{"bottleneck": "vq", "encoder_norm": "layernorm", "init": "torch_default", "momentum": 0.95, "adamw_lr_other_params": 0.0027, "adaptive_grad_clip": 0.1, "batch_size": 256, "final_lr_fraction": 0}
Rows from block 14 of the encoder of a small image VQ-VAE, named by matrix and row number. Rows with one number belong to one neuron. Each number is 128 + 32 x the weight over its row's rms, rounded and kept within 0 to 255. All counts start at 0.
After each neuron's rows are labels from the 100 images, of 14848, where the neuron reaches its highest value: "patch colour" is the nearest of a few named colours to the mean colour under the peak. Only what is clearly more common there than usual is listed. The data: telescope images of galaxies (Galaxy Zoo DECaLS). In brackets: how many of the 100, against the usual share in percent.
# fc1: MLP up (encoder.blocks.14.mlp.fc1.weight, 1280x320), inputs 0-159
# fc2: MLP down (encoder.blocks.14.mlp.fc2.weight, 320x1280, transposed), outputs 0-159

fc1.276 [145 106 115 120 164 142 107  89  67  94 159 110 138 146 164  95 111 115 167 116  88 133 157 125 134 159 120 113 121 164 136 130 134 141 116 139 171 106 115 182  94 134 156  62 147 156 103  91 156 122 132 149  70 132  78 148 132 117 144  94 178 193 100 194 134 156 129 100 123 109 142 128 122 136 127 158 108 117 143 110 101 107  81 179  73 130 164  72 137 110 109 132 124 123 144 115  81  41 119 133 110 208 139 159 184  95 103  81  94 105  77 128 118 127 152  96 138 118 122  94 125 135 189 106 129  66 130 153 182 141 132 122 126  69  92 101 152 137 144  96 117 181  87 163 153 100 124 161 186  62 136  80 107 132 198 136 174 119  53 107]
fc2.276 [130 171 167 114 153 152 153 126 167 107  74 163 112  98 107 103 101 167  85 104 119  95 142  93  95 109 175 123 143 189 118 104 138 142 143  96 109 160 131 156 117 165  90 129 143 128 120  87 109  89 146 147 136 176 186 148 149 147 135 167 143 200 127  46 127 201 118 145 116 133  95 134 169 188 149  88 129 135 150  95 135 114 112 120 111 128 173 100 144  85 168 115 144 136 125 158 115 176 127 104 152 171 106 133 194 101  90 130 149 119  56 109 160 176 112  86  93 131 119 128 120 145 100 145 129 135  81 171 119 124 148 132 143 131 127 104 110 133 150 102 101  82 133 126 120 137  87 107  75 160  75 106 123 225 101 170 165 236 130 118]
patch colour: grey (65 vs 6.1)

fc1.183 [131 151 158  80  84 156 145  67 106  95  88 140 154  97 138 153 151  79 132  99  71 112 140 180 168 182 143 119  83 165 155 101 135 119 130 131 144 106  96 162 136 114 211 157 154 119 115  76 181 174 168 131 181 126  87 104 151 141 117 103 163 141 144 152 133 150 105 154 108 237  80 161 199 143 139 151 172  83 143 133 121 112 139 177  93  94  61 146 178 156 158 140  90 187 112  93  82  67  82  96 160 132  81  78 127 111 127 139 119  38 155 121 137 120 120 101 101 103 151 104 181 147 153 151  85 144 156  73 166  79  97 114 145 168 174 100 173  96  87 116 116 137 195 187 113 105 124 124 153 149 103 107 124  95 151 117 115  96 110  73]
fc2.183 [126 122 101 105  55 108 142 157 161 104 111 134  87 125 124  74 149 111 127 106  71 119  82 167 136 132 145 131 164 108 109 130 136 145 125 150 109 150 121 137 188 117 157 148 190 133  93 137  37  91 176 157 132 147 130 120 136 142 151 172 164 162  83 128 105 139 122 123 140 103  77 156 176 134 162 110 145 110 153 100 172 137  99 171 150 140 153  84 189 113 170 116 151 123 133 159 172 160 136  85 160 130  84 129 142 127 133 128 135  72  80 136 156 105 182  88 129  88  97 102 127  98  83 139 151 124 131 110 165 182  93 173 135 135  90 123 154  74 163 173 116 133 232 158 126 100 127 117  99 172  70 124  92 243  62 135 145 241  81  62]
patch colour: grey (55 vs 6.1)

fc1.162 [122 137  90 108  67 132 126 153 113 139 104 105 106 108 146  86 115 103  83 174 115 152 172 131 143 134  97 157  68 141 150 126 127  41 103 104  86 132 168 122 118 139 134 146 134 148 119 118  45 136 107 178  89 142 168 143 166 131  87  92 131 184 129 105 129 153 179 112 166 140 142 132 134 109 149 183  81  81 143  83 111 176 119 122 160 191 153 146 193 101 142 171  88 156 136 179 113 151 163 146 155 121 126 168 188 177 107 101 138  93 105 119 107 141 100 157 112  82  77 116 151  86 141 154 140  77 120 146  89 166  99 134 111 114 134 156 121 115 130 138  72 152  82  84  95 152  79 112 136 143 163 119 140 144 137 160 204 153 134 115]
fc2.162 [ 68 149 156 121 165 143 135 124 132 134  88 138 117 101 132 137 128 148 145 124 105 132 174 127 140 115 135 140 165 106 104  99  89 172 123  97 118 145 139 142 120 134 116 122 109 104 108 136 143 111 144 130  75 100 105 130 128 124 122  87 171 196 132  87 174 102 143 141 163  87  36 107  93 133 109  74 149 120 160 150 137 127 116 141 139  86 139  91 130 152 115  76 112 134 103 143 130 165 149  96 110 147  51 116 135  99 106 181  64 113 112 133 146 124 153 117 167 132 167 188 118 120 109 120 120 180  66 128 111 143 159 124  98 120 100 172 200 117 168  96 130 118 129 122  86 192  86 132 129 130  82 110 128 221 122 171 106 255 130 132]
patch colour: grey (62 vs 6.1); brown (38 vs 12.7)

fc1.694 [102 147 110 177 136 145 178 161 134  49 109 130 170 133  76 109 121 112  92  78 148 168 137 149 139  77 174 125 143  93 102 169 152 127 162 111  70 167 110  89  76  51  99  71  95 134  55  93 139 113 130 188 165 142  82 102  96 139 118 109  76 186 123 171 101 118 154 183 138 165 122 117 122 209 111  98 168 127 142 133 153 112 141 138 150 131  98 139 104 125 147 159 118 101 118 153  59 149  97 128 150 199 127 120 130 146 150  77 104 130 123 150  64 106 125  98 148 113 176 134 154 145 109 118  60 135 140 166  96  95 210  61  72 145 198 170 168 130 112  76 135 122 188 109 110 118 160 152 160 175 112 105 173 151 117  52 110 119  44 129]
fc2.694 [164 146 102 136 157 143 142 126 111  77 175 145  79 111 120 143 148  99 129 164 199 144 116  90 107 138 133 132  86 116 153 106 133 157 172 184  97 123 128 123 113 129 113 129 174  99 144 165 122 103  91 151  60 162 138 128 103 168 105 143  63 165 147 171  84 145 126 125 133 119 161 183 140 145 103 126  85 118 181 165 165 106 161 116 135 160  89 130  73 129 123  95 120 152 128  80 130 162 113 183 183 197 104 108  86 143 158 142 126 140 139 112 161 189  96 133 190 145 111 133  80  85 132  66  89 139 104 156  99 114 140 116 177 120 134 122  85  81 106  30 166  93 125  79 178  83 131 137 152 162 168 193 232 122 201  80  85  90 175 111]
patch colour: brown (49 vs 12.7)

fc1.620 [134 106 152 133 132 138 105 153 121 161 105 120 194 156 170 134 155 174  69 130 122  86 133 129 128 119 166 211 121 111  82 117  78 130  73 176  76 138 143 117 172 130 142 108 140 141 106 140 188  99 145 176 202 192  41  99 135  89 117 160 106 189 111 125 144 158 101 105 144 148 167 170 140  80 112 144 106 151 154 122 190 107  60 183  97 110 134  98 112 101 129 165 125  80  84 160 135 160 124 143 172 130 157 176 112 111 163 160  96  82 141  64 154 132  90 130 186 111 140 129 162  90  90 150 148 130 139 143 172 166 127 178 142 165 152 185 115 162 162 225 128 125 117 116 115 183 115 120  27 104 128  99  94 102 100 110 159 129  76 163]
fc2.620 [101 118 129 159 152 126 125 128 154 113 119 163  40 101 123 164 119  81 174 126 165 157 132 105 137 155 120 121  86 145 216  86 127 139 165 107 135 116 178  76  56 114 147 113  91 127 166 126 163 152 156 119  72 179 149  65 140 149 134 115 124  99 150 131 119  83 128  52 126 119 142  86 100 156  92 145 141 144 144 112  77 112 138 103 126 118 110 126 157 108  86  73 119 133 130  69 145  88  99 146 117 125 150  89 150 149  85 109  93 186 129  96  82 166  80 144 214 156 144 146 123 121  94 120 131 200 124 219 188 137 112 179 147 120 150 122 131 165 152  81 135 107  92 158 157 158 114 145 177  97 108 141 120  69 172 109 127  52 124 172]
patch colour: brown (33 vs 12.7)

fc1.231 [ 82 124 166 103 174 109 148 108 101  82 183 122 153 111 130 115 115 104 100 138  80 186 183  66  48 165  61  83  90 160 159  48 156 103 118 169 137 151 117 110 177 146 104 105 146 150 110 112 124 122 133 159 134 103 145 136 117 133  87 112 123 154  83 135 157 135 159 127  97 135  92 135 196  71 137 142 145  68 136 131 109 125  92 124  96 137 133 111 115 191 151  77 126 198 120 132 132 190  64 147 198 164 108  68 101 113 161 149  63 155 149 162 117  35 120 145 139 122 154  96 173 166 108 101 198 116 124 150 108 160 104 121  99  84 154 177  82  75 110 118  58 142 159 144 182 101 139  94 176 118 137 136 141 100 141  98 178 134 144 142]
fc2.231 [161 116 145 101 114  91  93 144 131  93 115  52 123 109 193 129 107 152 192 184  32 137 128 110 157 180 132 132  92 210 121 146 115 148 113 143 115  63  87 142 145 121 131 106 124 129 161  92 126 176 167  77  85 102  68 105 151 113  97  87  76 146 100  84  81 147 121 132 144 101 151 132 233 105  77  82 116 137 132 165 157 113 134 131 110  74 103 132 119 148 123 167 113 145 132 122 103  71 114 179 104  83 129 164 174 153 143 138  85 107 119 165 137  76 105 148 110 181  98 101 132 120 130 122 150 132 123 107 107 158 109 187 107 150  71 152 181 134 141 184 110 141 158 104 109  76 117  74 176 194 120 137 123  66 143  73 173 121  98 208]
patch colour: brown (30 vs 12.7)

fc1.423 [107 120 101 157 176 129 100 102 100 160 116 147 106 112 133 138 126 123 110 112 102 126 129  37 157 154 156 130  84 172 181 105 163 161 125 116 181  86  90 116 136 118 131 160  70 149 163  86  55 158 125 209 160 126 169 105 159 132 132 142 172 152  98 119 126 171  99 129 140 107 135  81 112 119 168 110 156  86 105  69  69 146 145 140  77 151 152 194 127 141 116 150 142 134 119  84 129  83 170 124  86 183 136 138 109  72 135 120 118 121 141 110 138 127 113 123 120 161 147 122 114 119 134 161 128  92 157 173 133 162  78  92  98 141 138 114 135 168 169 108 204 105 117 130 114 128 112 107 112  87 110 163 123 154 114 154  85 100 134 126]
fc2.423 [ 83 111 151 130 153 153 158 106 104 104  80  95 108 122 149 178  94 111 124 117 147 146 129  92 114 103 154  90 136 134  96 150 121 163 112  82  78  68 113 159 150 129 146 112 114 133 130 133 132 165 135 159  94 172 111 139 137  95  87 206 202 187 136  98 175  85 117 149 121 146 113  69  78  97 135  87 155  73 138 133 129 122 144 133 141  62 131 105 117 163  69 121 123 165 120 135 128 163 141 184  80 160  94 140 152  67 117 128  64  84  43 146 126  93 159 119 134 132 181 126 113 133 134 120 130 149 143  89 130 125 108 114 108  74 156 162 169  88  92 116  95 146 114 135 139 162 126  83 186 119 101 153 125 230 100 163 150 249 127 104]
patch colour: grey (91 vs 6.1)

fc1.672 [127 178 171 151 128 137  63 133 122 127  82 194  79 128 131 149 111 112 160 125 168 162 149 182 120 113 117 181 120 112  69  83 165 194 185  62 101 138 150 145 140 141 104 181 130 148 176 134 117 118 103 125 162 180 148  75 179 115 189 153 151 144 110 132 134 128 134 118 143  99  83 150 134  85 159  88 105  96 160 134  79  60 114  83 107  85 161 109 138  83 158 164 159  98 161 113 153  52 105 134  98 144 138  83 114  92 111  91 142  86  80  95 100 134 115 133 124 100 155 114 148  90  55 103  79 106 145 116 144  69  90 125 107  86  94 130 150 113 169 118 123 146 124  90 128  77 190 136 129 110 119 157 111 124 125  93  96 133 133 119]
fc2.672 [117 130 124  75 137 104 159 148 187 157  82 175 245 163 148 161 129 138 146 116 195 115 114 187  91 130  91 158 102 126 177  90 130 146 114 145 173 213 106 126  53 166 130 163  85 101 106 132 113  99  75 112  83 131  98 106 130 124 130 116 135 136 124 101  87 124  84 144 105 141  83 107 131 161 154 147  94 164  98 116  99 134 125  39 152 131 189 118 188 100 117  81 224 111 125 127 121 134 129  88  93 129 176 155 124 158 149  88 152 152 135  86  83 134 112 120 128 124 197 108 125 194 138 142 151 130 129 150 112  91  78 136 138 180 193 112 116 144  56 102 129 138 162 122 140 111 135 178  99 127 135 149 112  89 105 103 140 108 130 155]
patch colour: brown (34 vs 12.7)

fc1.117 [109 125 104 139 105  75  97 145 110 157  80 139 119 139 164  66 136 119  74 104 128 149 127  38 165 133 132  80 100 106 128  80 123  60  94 119 127  90 156 115 161  97 154 112 153  99 118 151 138  87 133 122 117 157 107 156 110 181 168  78 195 194  88 115 167 119 125  99 104 155 126 153 123 137 123 143 135  76  93 139  80 128 116 187 211 149 107  85 141 175 145  85  94 143 144 110 148 128 133 154 159 119 243  96 120 129 128 141 116 106 138 117 123 112 178  74 153 119 144 135 181 114 144 118 161  91 166 115 160 135 127 150 183 117 223 162 119  75 129 135 154 108 132 141 114 146 109  90 143  96 142  93 223 151 204 134 112 123 139 110]
fc2.117 [162 127 130 150  98  96 104 138 157  89 131 114 165 124 145 156  78 109 146 163 106  81 123 143  87 121 102  89 151 158 173 137  55 156 112 124 164 123 143  91 176  87 156  87 118 139 136  99 104 188 192  76 184  56  61  96 159  59 131 167 192 146 135 110 114 108 125 159 131  81 103 103  96 114 129 129 108  86  80  91 186 142 189 195 171 168 122  95  99 138  93 167  89  91 177  99 145 116  92 179 135 143 120 130  93 131 142 122 133 108 141 104 142 103 172 130 162 203 116 135 131 144 102 142 163 140 149 119 124 136 131  98  99 128  93 139 171 148 145 155 116 159 142  75 110  95 140 101 107 109 103 108 206  84  77  86 139  79 130 135]
patch colour: brown (43 vs 12.7); grey (41 vs 6.1)

fc1.459 [108 168 119 120 132 152 121 115 153  70 150 130 124  81 125 159 182 117 124 153 124 145 109 217 151 135 159 121  65  69 209 121 137 170 109 125  67 120 112 161 124 116 114  93 112 134 155 121  76  87 181 114 147 130 129  73  93 140 153 150 135  90 101 127  90 127 179 147 163 115 109 165 150 125 103 154 134 147 162 130 122 134 131 108  56 135 162 110 100 146  97 106 131 142 117 140 126 170 138 143 131 168 109 102  85  94 122 130 139 121 121 164  19 117 158 154 138 125 134  98 152 160  93  92 144 131 175 122 165  99 135 206 141 159  64 110 162 177 142 152 118 141 110 125  77 170 198 102  77  89 174 136 132  95 142 171  86 114 155 179]
fc2.459 [154 142  99 175 117 126 157 109 153 101 138 192 138 101 170  74 167 132 120 158  90 140  96 158 107 125  85 126 190  64  88 162 108  88  63 147 140 170 168 133 125 103 111 146 167 162 141 136 137 132 173 159 166  95 138 144 131 128 128 126  92  99 117 103 109 143 140 104 171 132 124 147 130 136 204 162 157 147 119 127  89  93 114 131  75 148 161 168 130 118 181 117 151 142 124 120 119  73 137 163 146 166 142 108 123 128 112 165 142 151 156 104 142 101 137 127 120 102 106 134 184 100 127 164 175 149 153 109 117 203  88 139 101  80 182  87 103 110  62 189 134 102 101  97  69 137 123 165 113  82 152  95 105 161  57 128 122 111 153 163]
patch colour: grey (25 vs 6.1)

fc1.322 [ 80 131 141 101 102 144  99 146 106 120 127 157 113 101 178 129 113 122 170  99 153 136 145 128  89 175 120 172  63 142 152 137 118 101 107 133 145  97 104 137 119 139 155 123 143 120 161 115  54 102 161 102 105 114 219 123 127 135 111 113 166 128 175  99 184 117  94 123 161 107 112  67  79 205 100 129 145 110 207  78 171 108 106 108 137 135 148 134 118  56 132 168 150 159 181  92 127 104 139 116 120 139 115 140  75 158  58 148  99 123  57 132 176  80 113 143 106 131 125  86 153 137 140 158 171  57 124 110 133 122 112 134 126 217 138 136 136 144 147 146 179 110 154 105 103 143 157 136 109 101 163  48 137 144 124  86 170  93 146 166]
fc2.322 [114 163 161 121 123  94  66 206 177 104 170 176 138 135 137 115 154 106 110 188 142 141 146  93  70  97  77 141 146 160 111  84  63 174  78 100 155 186 196 123 158  97  47  80 138 122 139 130  83 150 127  87 110  79 113 103 122 152 123 100 172 173 111 102 106 122 119 115 151  99  77 135  93 118 165 171 148 113 130  93 177 106 148 153 120 152 164  78 137 105  95 103 146  72  89 158 155 103  97 128 141 136 128 185 111 110 178 112 118  92 101 150 142  83 135  83 133 200 164  98 125 128 159 105 143 167  81 139 163 133 133 136  95  72 109 153 160 137 150 128 130 139 129 154  92  98 122 134  54 135 101 138 209 169  86 104 168 149 124 105]
patch colour: grey (67 vs 6.1)

fc1.134 [ 92  89 145 108 141 177  97 103 150 128 125 147 122 187 114 137  53  94  99 170 133 149 104 138  92  91 130 170 114 129 132 183 121  99 100 133 106 111 163 148 101 206 130 155 135  77 150 104 149 130 144 186  56 236 194 104 134  76  88 107 140 165  86 138 125 124 131  80 140 136  84 203 110  71 193 128 121 132 115  83 101 125 125 177 100 105 146 195  94 136 131 115 164 117 101  79 127 171 120 151 168 124 120 168  77 133 111  92 101 144 127 110 141  98 136  76  67 152 102 115 120  90 130 150 155 113 100 106 128 125 140 125 183 116 111 201 116 170 152 110 111 158  74 131  86 120  94 171 137 107  66  96 194 103 139  80  63  93 186 136]
fc2.134 [125 108  87 115 142 145 122 138 140 137 147 149 142  85 100 137 140  82 143  98 143 152 173 163  96  78  97 136  53 109 203  91 117  40 133 104 149 196  84 115 152 166 113 119  97 139 106 129 140 128 134 100 153 103 129 156  87 162 117  63 137 176  96 142 138  86 141 138 122  88 147 101 116 125  94 168 156 196 103 119  97 122  94 165 134 160 159 157 109 123 126 134 147 151 106 138 115  86 126 148 129 133 143  93  77 138  72 127 195 126 201 129  94  81 162 178 114 136 142  90 104 175 172  94 107 152 119 157 158 149 120  96 110 111 110 128 116 138 134 139 124  86 126 132 146 108  79  93 123 107 173  76 118  63  76 124 172 222 160 132]
patch colour: brown (47 vs 12.7)

fc1.25 [119 132 119 121 122 200 136 110 111 162  88 168 143 182 151 134 118 146 114 145 128 111 155 130 104 166 173  90 136 146 144 153 138 118 160 122 118 127  22 124 168 138 100 147 166 139 162  82 106 141  22 124 151 180 142  92 127 139 149 122 127 143  98 125  90 182 128 121 142  78 125  82 142 141 195 168  96 138  79 127 135 220 142  95 153 144  71  79  80 122 168 151 143 108  99 173 148  55 127  96 114 166 100 152 163 144  85 150 170 128 161 113 159  91 118 155 148 153 104 166  88  99 155 104  91 142 136 159 108 138 119 114 143 142 175 136 106 153 124 143  97 158 149 112 119 116 135 131 118 100 139 101 180 128 127 135  85 124 163  45]
fc2.25 [ 85 121 160  32 112 200 111 137 124 100  82 132 130 165  89 129  98 162  94 147  93 132  83 102 178  93 171 121 128 130  75  89 166 175 210  94 105 118 113 154 167 186  97 118 108 167 142 155 154 117  79 136  81 119 141 124 133 112  49 103 169 177 140 104 152 157  98 172 106  84 121 137 167 137 127  66 124 112  62 140 153  80 171  73 135  94 174 105  94 160  92  77 166 144 132 104 126  83 147 139 126 146 132 160 160  84 115 151 129 139  77 122 190 161 154 138 117  94 143 148 163 139 155 152  86 136 136 179  82 131 127  96 150  64  92 130  82  94  91  88 172 168 193 146 152 134 153 166 124 158 134 137 154 234 134 157 121 137  96 136]
patch colour: grey (32 vs 6.1)

fc1.576 [156 142 170 110 133 119 158 127 142 201 149 104 169 146 103  88 199 136 144 154 150 114  77 152 192 111  79 164 106 100  86 116 155 152 169 138  91 122  71 139 153 188  86 116 118 110  89 148 134 115 142 128 110 131 131 154  56  51 165 140 140 108 103  71 158 119 150 106 132 141 186 120 112  82 172 130 148 115 162 113 130  92 143 102 120  98  96 166  89 113 143 109 168  93  66 113 125 149 107 112  79 152  89  69  97 151 105 181 163 109 144  83 141 103 169  64 118 140 121  97 134 132 162 107  93 184 127 117 116 172 203 132 158 107 139  73 144 161 185 102 170 130 123 154 121 159 109 181 158 156 150 101 110 166 149  77 118 102 128 150]
fc2.576 [ 95  96  81 173 141 105 110  96  88 134 104 170  54  94 131 100 137 104  99 122 161 116 202  95  56  87 101  98  92 105 148 136 114 110 122 111 113 134 106 125 119  57 115  66 140 134 121 162 173 129 120 126 133 150 124 104  96 183 163 117  79 127 141 160 159  99 117  83  80  98 144 113  91 135 154 156 145  92 145 150 129 113 132  54  93 160 126 141  92 136 133 135 102 154 120  64  99  57 108 149 124 138 150 111  92 112 105 119 162 189 161 123  79 128 172 162 125 104 116 117 112 167 200 114 120  96 117 156 175 105 135 120 158 145 119 151 149 130 133 137 135  98  95 195 146 136 116 120 100 108 126 123 134 137 152 100 124 187 155 126]
patch colour: brown (33 vs 12.7)

fc1.352 [ 97 175 105 151 102  93 184 102  65 119 128 127 139 105 102 143 121  89 146 149 117  87 108 135 126 167 173 161 157 171  93  82 132 170 169  83 100  77 140 148 141 106  90  62  84  51  83  74 192 132 155 109 132 133 127 136 128 110 123 134  86 132 116 189 192 128  76 102 228 133 102 157  93 172 110 155 131  99 178 108  57 132 103 152 127 136  52 135 106 177 117  90 119 100 151 117 134  81  99 117  78 113  90 152 148  95 176 137 146 115 153 123 109 178 104 133 141 170 171 113 144 134  85  79 155  87 185 110 114 102 110 104 143 146 132 139 201 194 106 111 136 166 144 141  58 129 173 167 164 109  68 174 147 168  81  87 144 179 124 144]
fc2.352 [ 79 133 106  63  99 130 141 126  98 151 103 178  28 145  80  77 178 119 140 103 120 167 126  98 153 109 166 135 102  84  73 136 156 104 174 113 131 104  82 175 179 119 114 124 170 165 124 158 135 103 106 172 152 108  90 127 141 192 108 154 145 124 146 149 140 126 107  80 104 134 157 151 129 155  59 105 139  74 162 158 140 127 183  89 122 117 115 114 134 199 115 115 109 111 124  94 167 145 123 113  84 152 113 121 160  88 140 173 147 117 137  97  73 178  94 144 156  68 126 143 116 115 147 169 153 149 119 161 103  93  56 157 157 139 118 109 153  68 132 121 127 136 161 182 143 176 138 154  94 119 157 179 156 141 176 109  96 111 153 153]
patch colour: grey (58 vs 6.1)