{
  "downsampling_factor": 8,
  "encoder_activation": "relu",
  "encoder_mlp_ratio": 4,
  "loss": "mse",
  "init": "torch_default",
  "residual_init": "scaled_by_depth",
  "optimizer": "normuon",
  "adaptive_grad_clip": 0.1
}
Rows from block 3 of the encoder of a small image VQ-VAE, named by matrix and row number. Rows with one number belong to one neuron. Each number is 500 + 50 x the weight over its row's rms, rounded and kept within 0 to 999. All counts start at 0. Numbers have three digits each. After the name is the row's rms in percent of the matrix's.
After each neuron's rows are labels from the 100 images, of 14848, where the neuron reaches its highest value: "strongest on" is what is common among them; "patch colour" is the nearest of a few named colours to the mean colour under the peak. Only what is clearly more common there than usual is listed. The data: telescope images of galaxies (Galaxy Zoo DECaLS).
# fc1: MLP up (encoder.blocks.3.mlp.fc1.weight, 320x80), inputs 0-39
# fc2: MLP down (encoder.blocks.3.mlp.fc2.weight, 80x320, transposed), outputs 0-39

fc1.126 105:503504547528499449574445553411504485458514514519489470487566492324426552528477434490515454559540441547469388453436611464
fc2.126 081:540536419397458429410436526524554560525511513490503496496437524491608525498529511454434579466577579529434409524597498528
strongest on: shape: featured or disk; edge-on disk: yes; roundness: cigar-shaped
patch colour: grey

fc1.118 122:421585468503549422492440453484524518571609456526530457506524533482474430513499378432475462545456500461521442591499473475
fc2.118 112:441435519470479441467391595478461386417487572451490433481516497487522485543437514468499424510456537516458530494487526506
strongest on: shape: featured or disk; edge-on disk: no; spiral arms: yes
patch colour: grey; brown

fc1.317 106:516501406542506569489431456506484379438401365620435516608515422516547480546465476448500433568502450458534538521511520476
fc2.317 121:438558345581474473524510456541393484535511473494493550540624467475508569496507440484544540488551485508446519540455505536
strongest on: shape: featured or disk; edge-on disk: no; bulge size: small
patch colour: brown

fc1.101 127:460560470437457565597484500510504519505479560547427458553456592583476470384472456510580414514530552443483486474507483444
fc2.101 089:525476518549532434438516528529429531484551591580570636508500609580535525482432489388593538490506529498527472530469462521
strongest on: shape: featured or disk; edge-on disk: no; spiral arms: yes
patch colour: brown

fc1.297 110:394491404432546536480555543469545459560514488444505506462522479458468502471467385454589433571546448425579517524481517466
fc2.297 124:455526493524509565467496546504463433446496576444614531466548528534503524433574484474457431461484592526558400432481507534
strongest on: shape: featured or disk; edge-on disk: no; spiral arms: yes
patch colour: brown

fc1.244 104:462536439535510658496478500438560465505428462482461511555484613604485503481519478525546453551580379511495535478490431458
fc2.244 112:485544538569490458401472513510430611541547529482513438542484538454515507546511557466545565536550500600559553514528472471
strongest on: shape: featured or disk; edge-on disk: no; spiral arms: yes
patch colour: brown

fc1.125 099:550513413425497510486464537345533545409500557447464424466472554537541457606503447473522429515491420483476489539537506465
fc2.125 087:449536476584586519426485550497506544537490567496546459513550562507519606501502524464620547522411487535535484460509471541
strongest on: edge-on disk: no; spiral arms: yes
patch colour: white

fc1.73 119:540504553554444467477481501460484468450577469490508574506583494433549533492494376445530503526497487516424423528421531444
fc2.73 135:392535473331450472510478582510398523501536530489586467512495475509515586483438483476526575481549487502486470543532495510
strongest on: shape: featured or disk; edge-on disk: yes; roundness: cigar-shaped
patch colour: grey

fc1.160 110:516520428485482596413499446505522472504514491553441499574462517483503495443519453488523500563549549568502517467451539443
fc2.160 123:547461474661548438497449499505519522538461524556494527511585581504519571534439489453536535476563482449473535435528522512
strongest on: shape: featured or disk; edge-on disk: no; spiral arms: yes
patch colour: brown

fc1.309 089:471474509443540497494629496490455535502564546509405417552564567503523477495535477494425444425436506584475477495496449598
fc2.309 062:561565548403535553520493567515583447507483453511553423567570484522525457473549512599484475525504438485566495446545488494
strongest on: edge-on disk: no; bar: no
patch colour: brown

fc1.15 112:485506420541507462435449532463435476500506424604391486513480611556516479446569474533382519470477533592506506488451471391
fc2.15 142:498435493370518494645490489459524549436529446499569490539530560483488526449487447456493481559486488537570492483480547476
strongest on: edge-on disk: no; spiral arms: yes
patch colour: brown

fc1.142 095:511448454549444490559506518460620502558470457478513486560577427511496360412450413504458468523567521447527555500502486470
fc2.142 176:509527534530527471366522469472641429520471539540589521466434510495523446442571485504538519476513545502484469505511524538
strongest on: shape: featured or disk; edge-on disk: no; spiral arms: yes
patch colour: grey; brown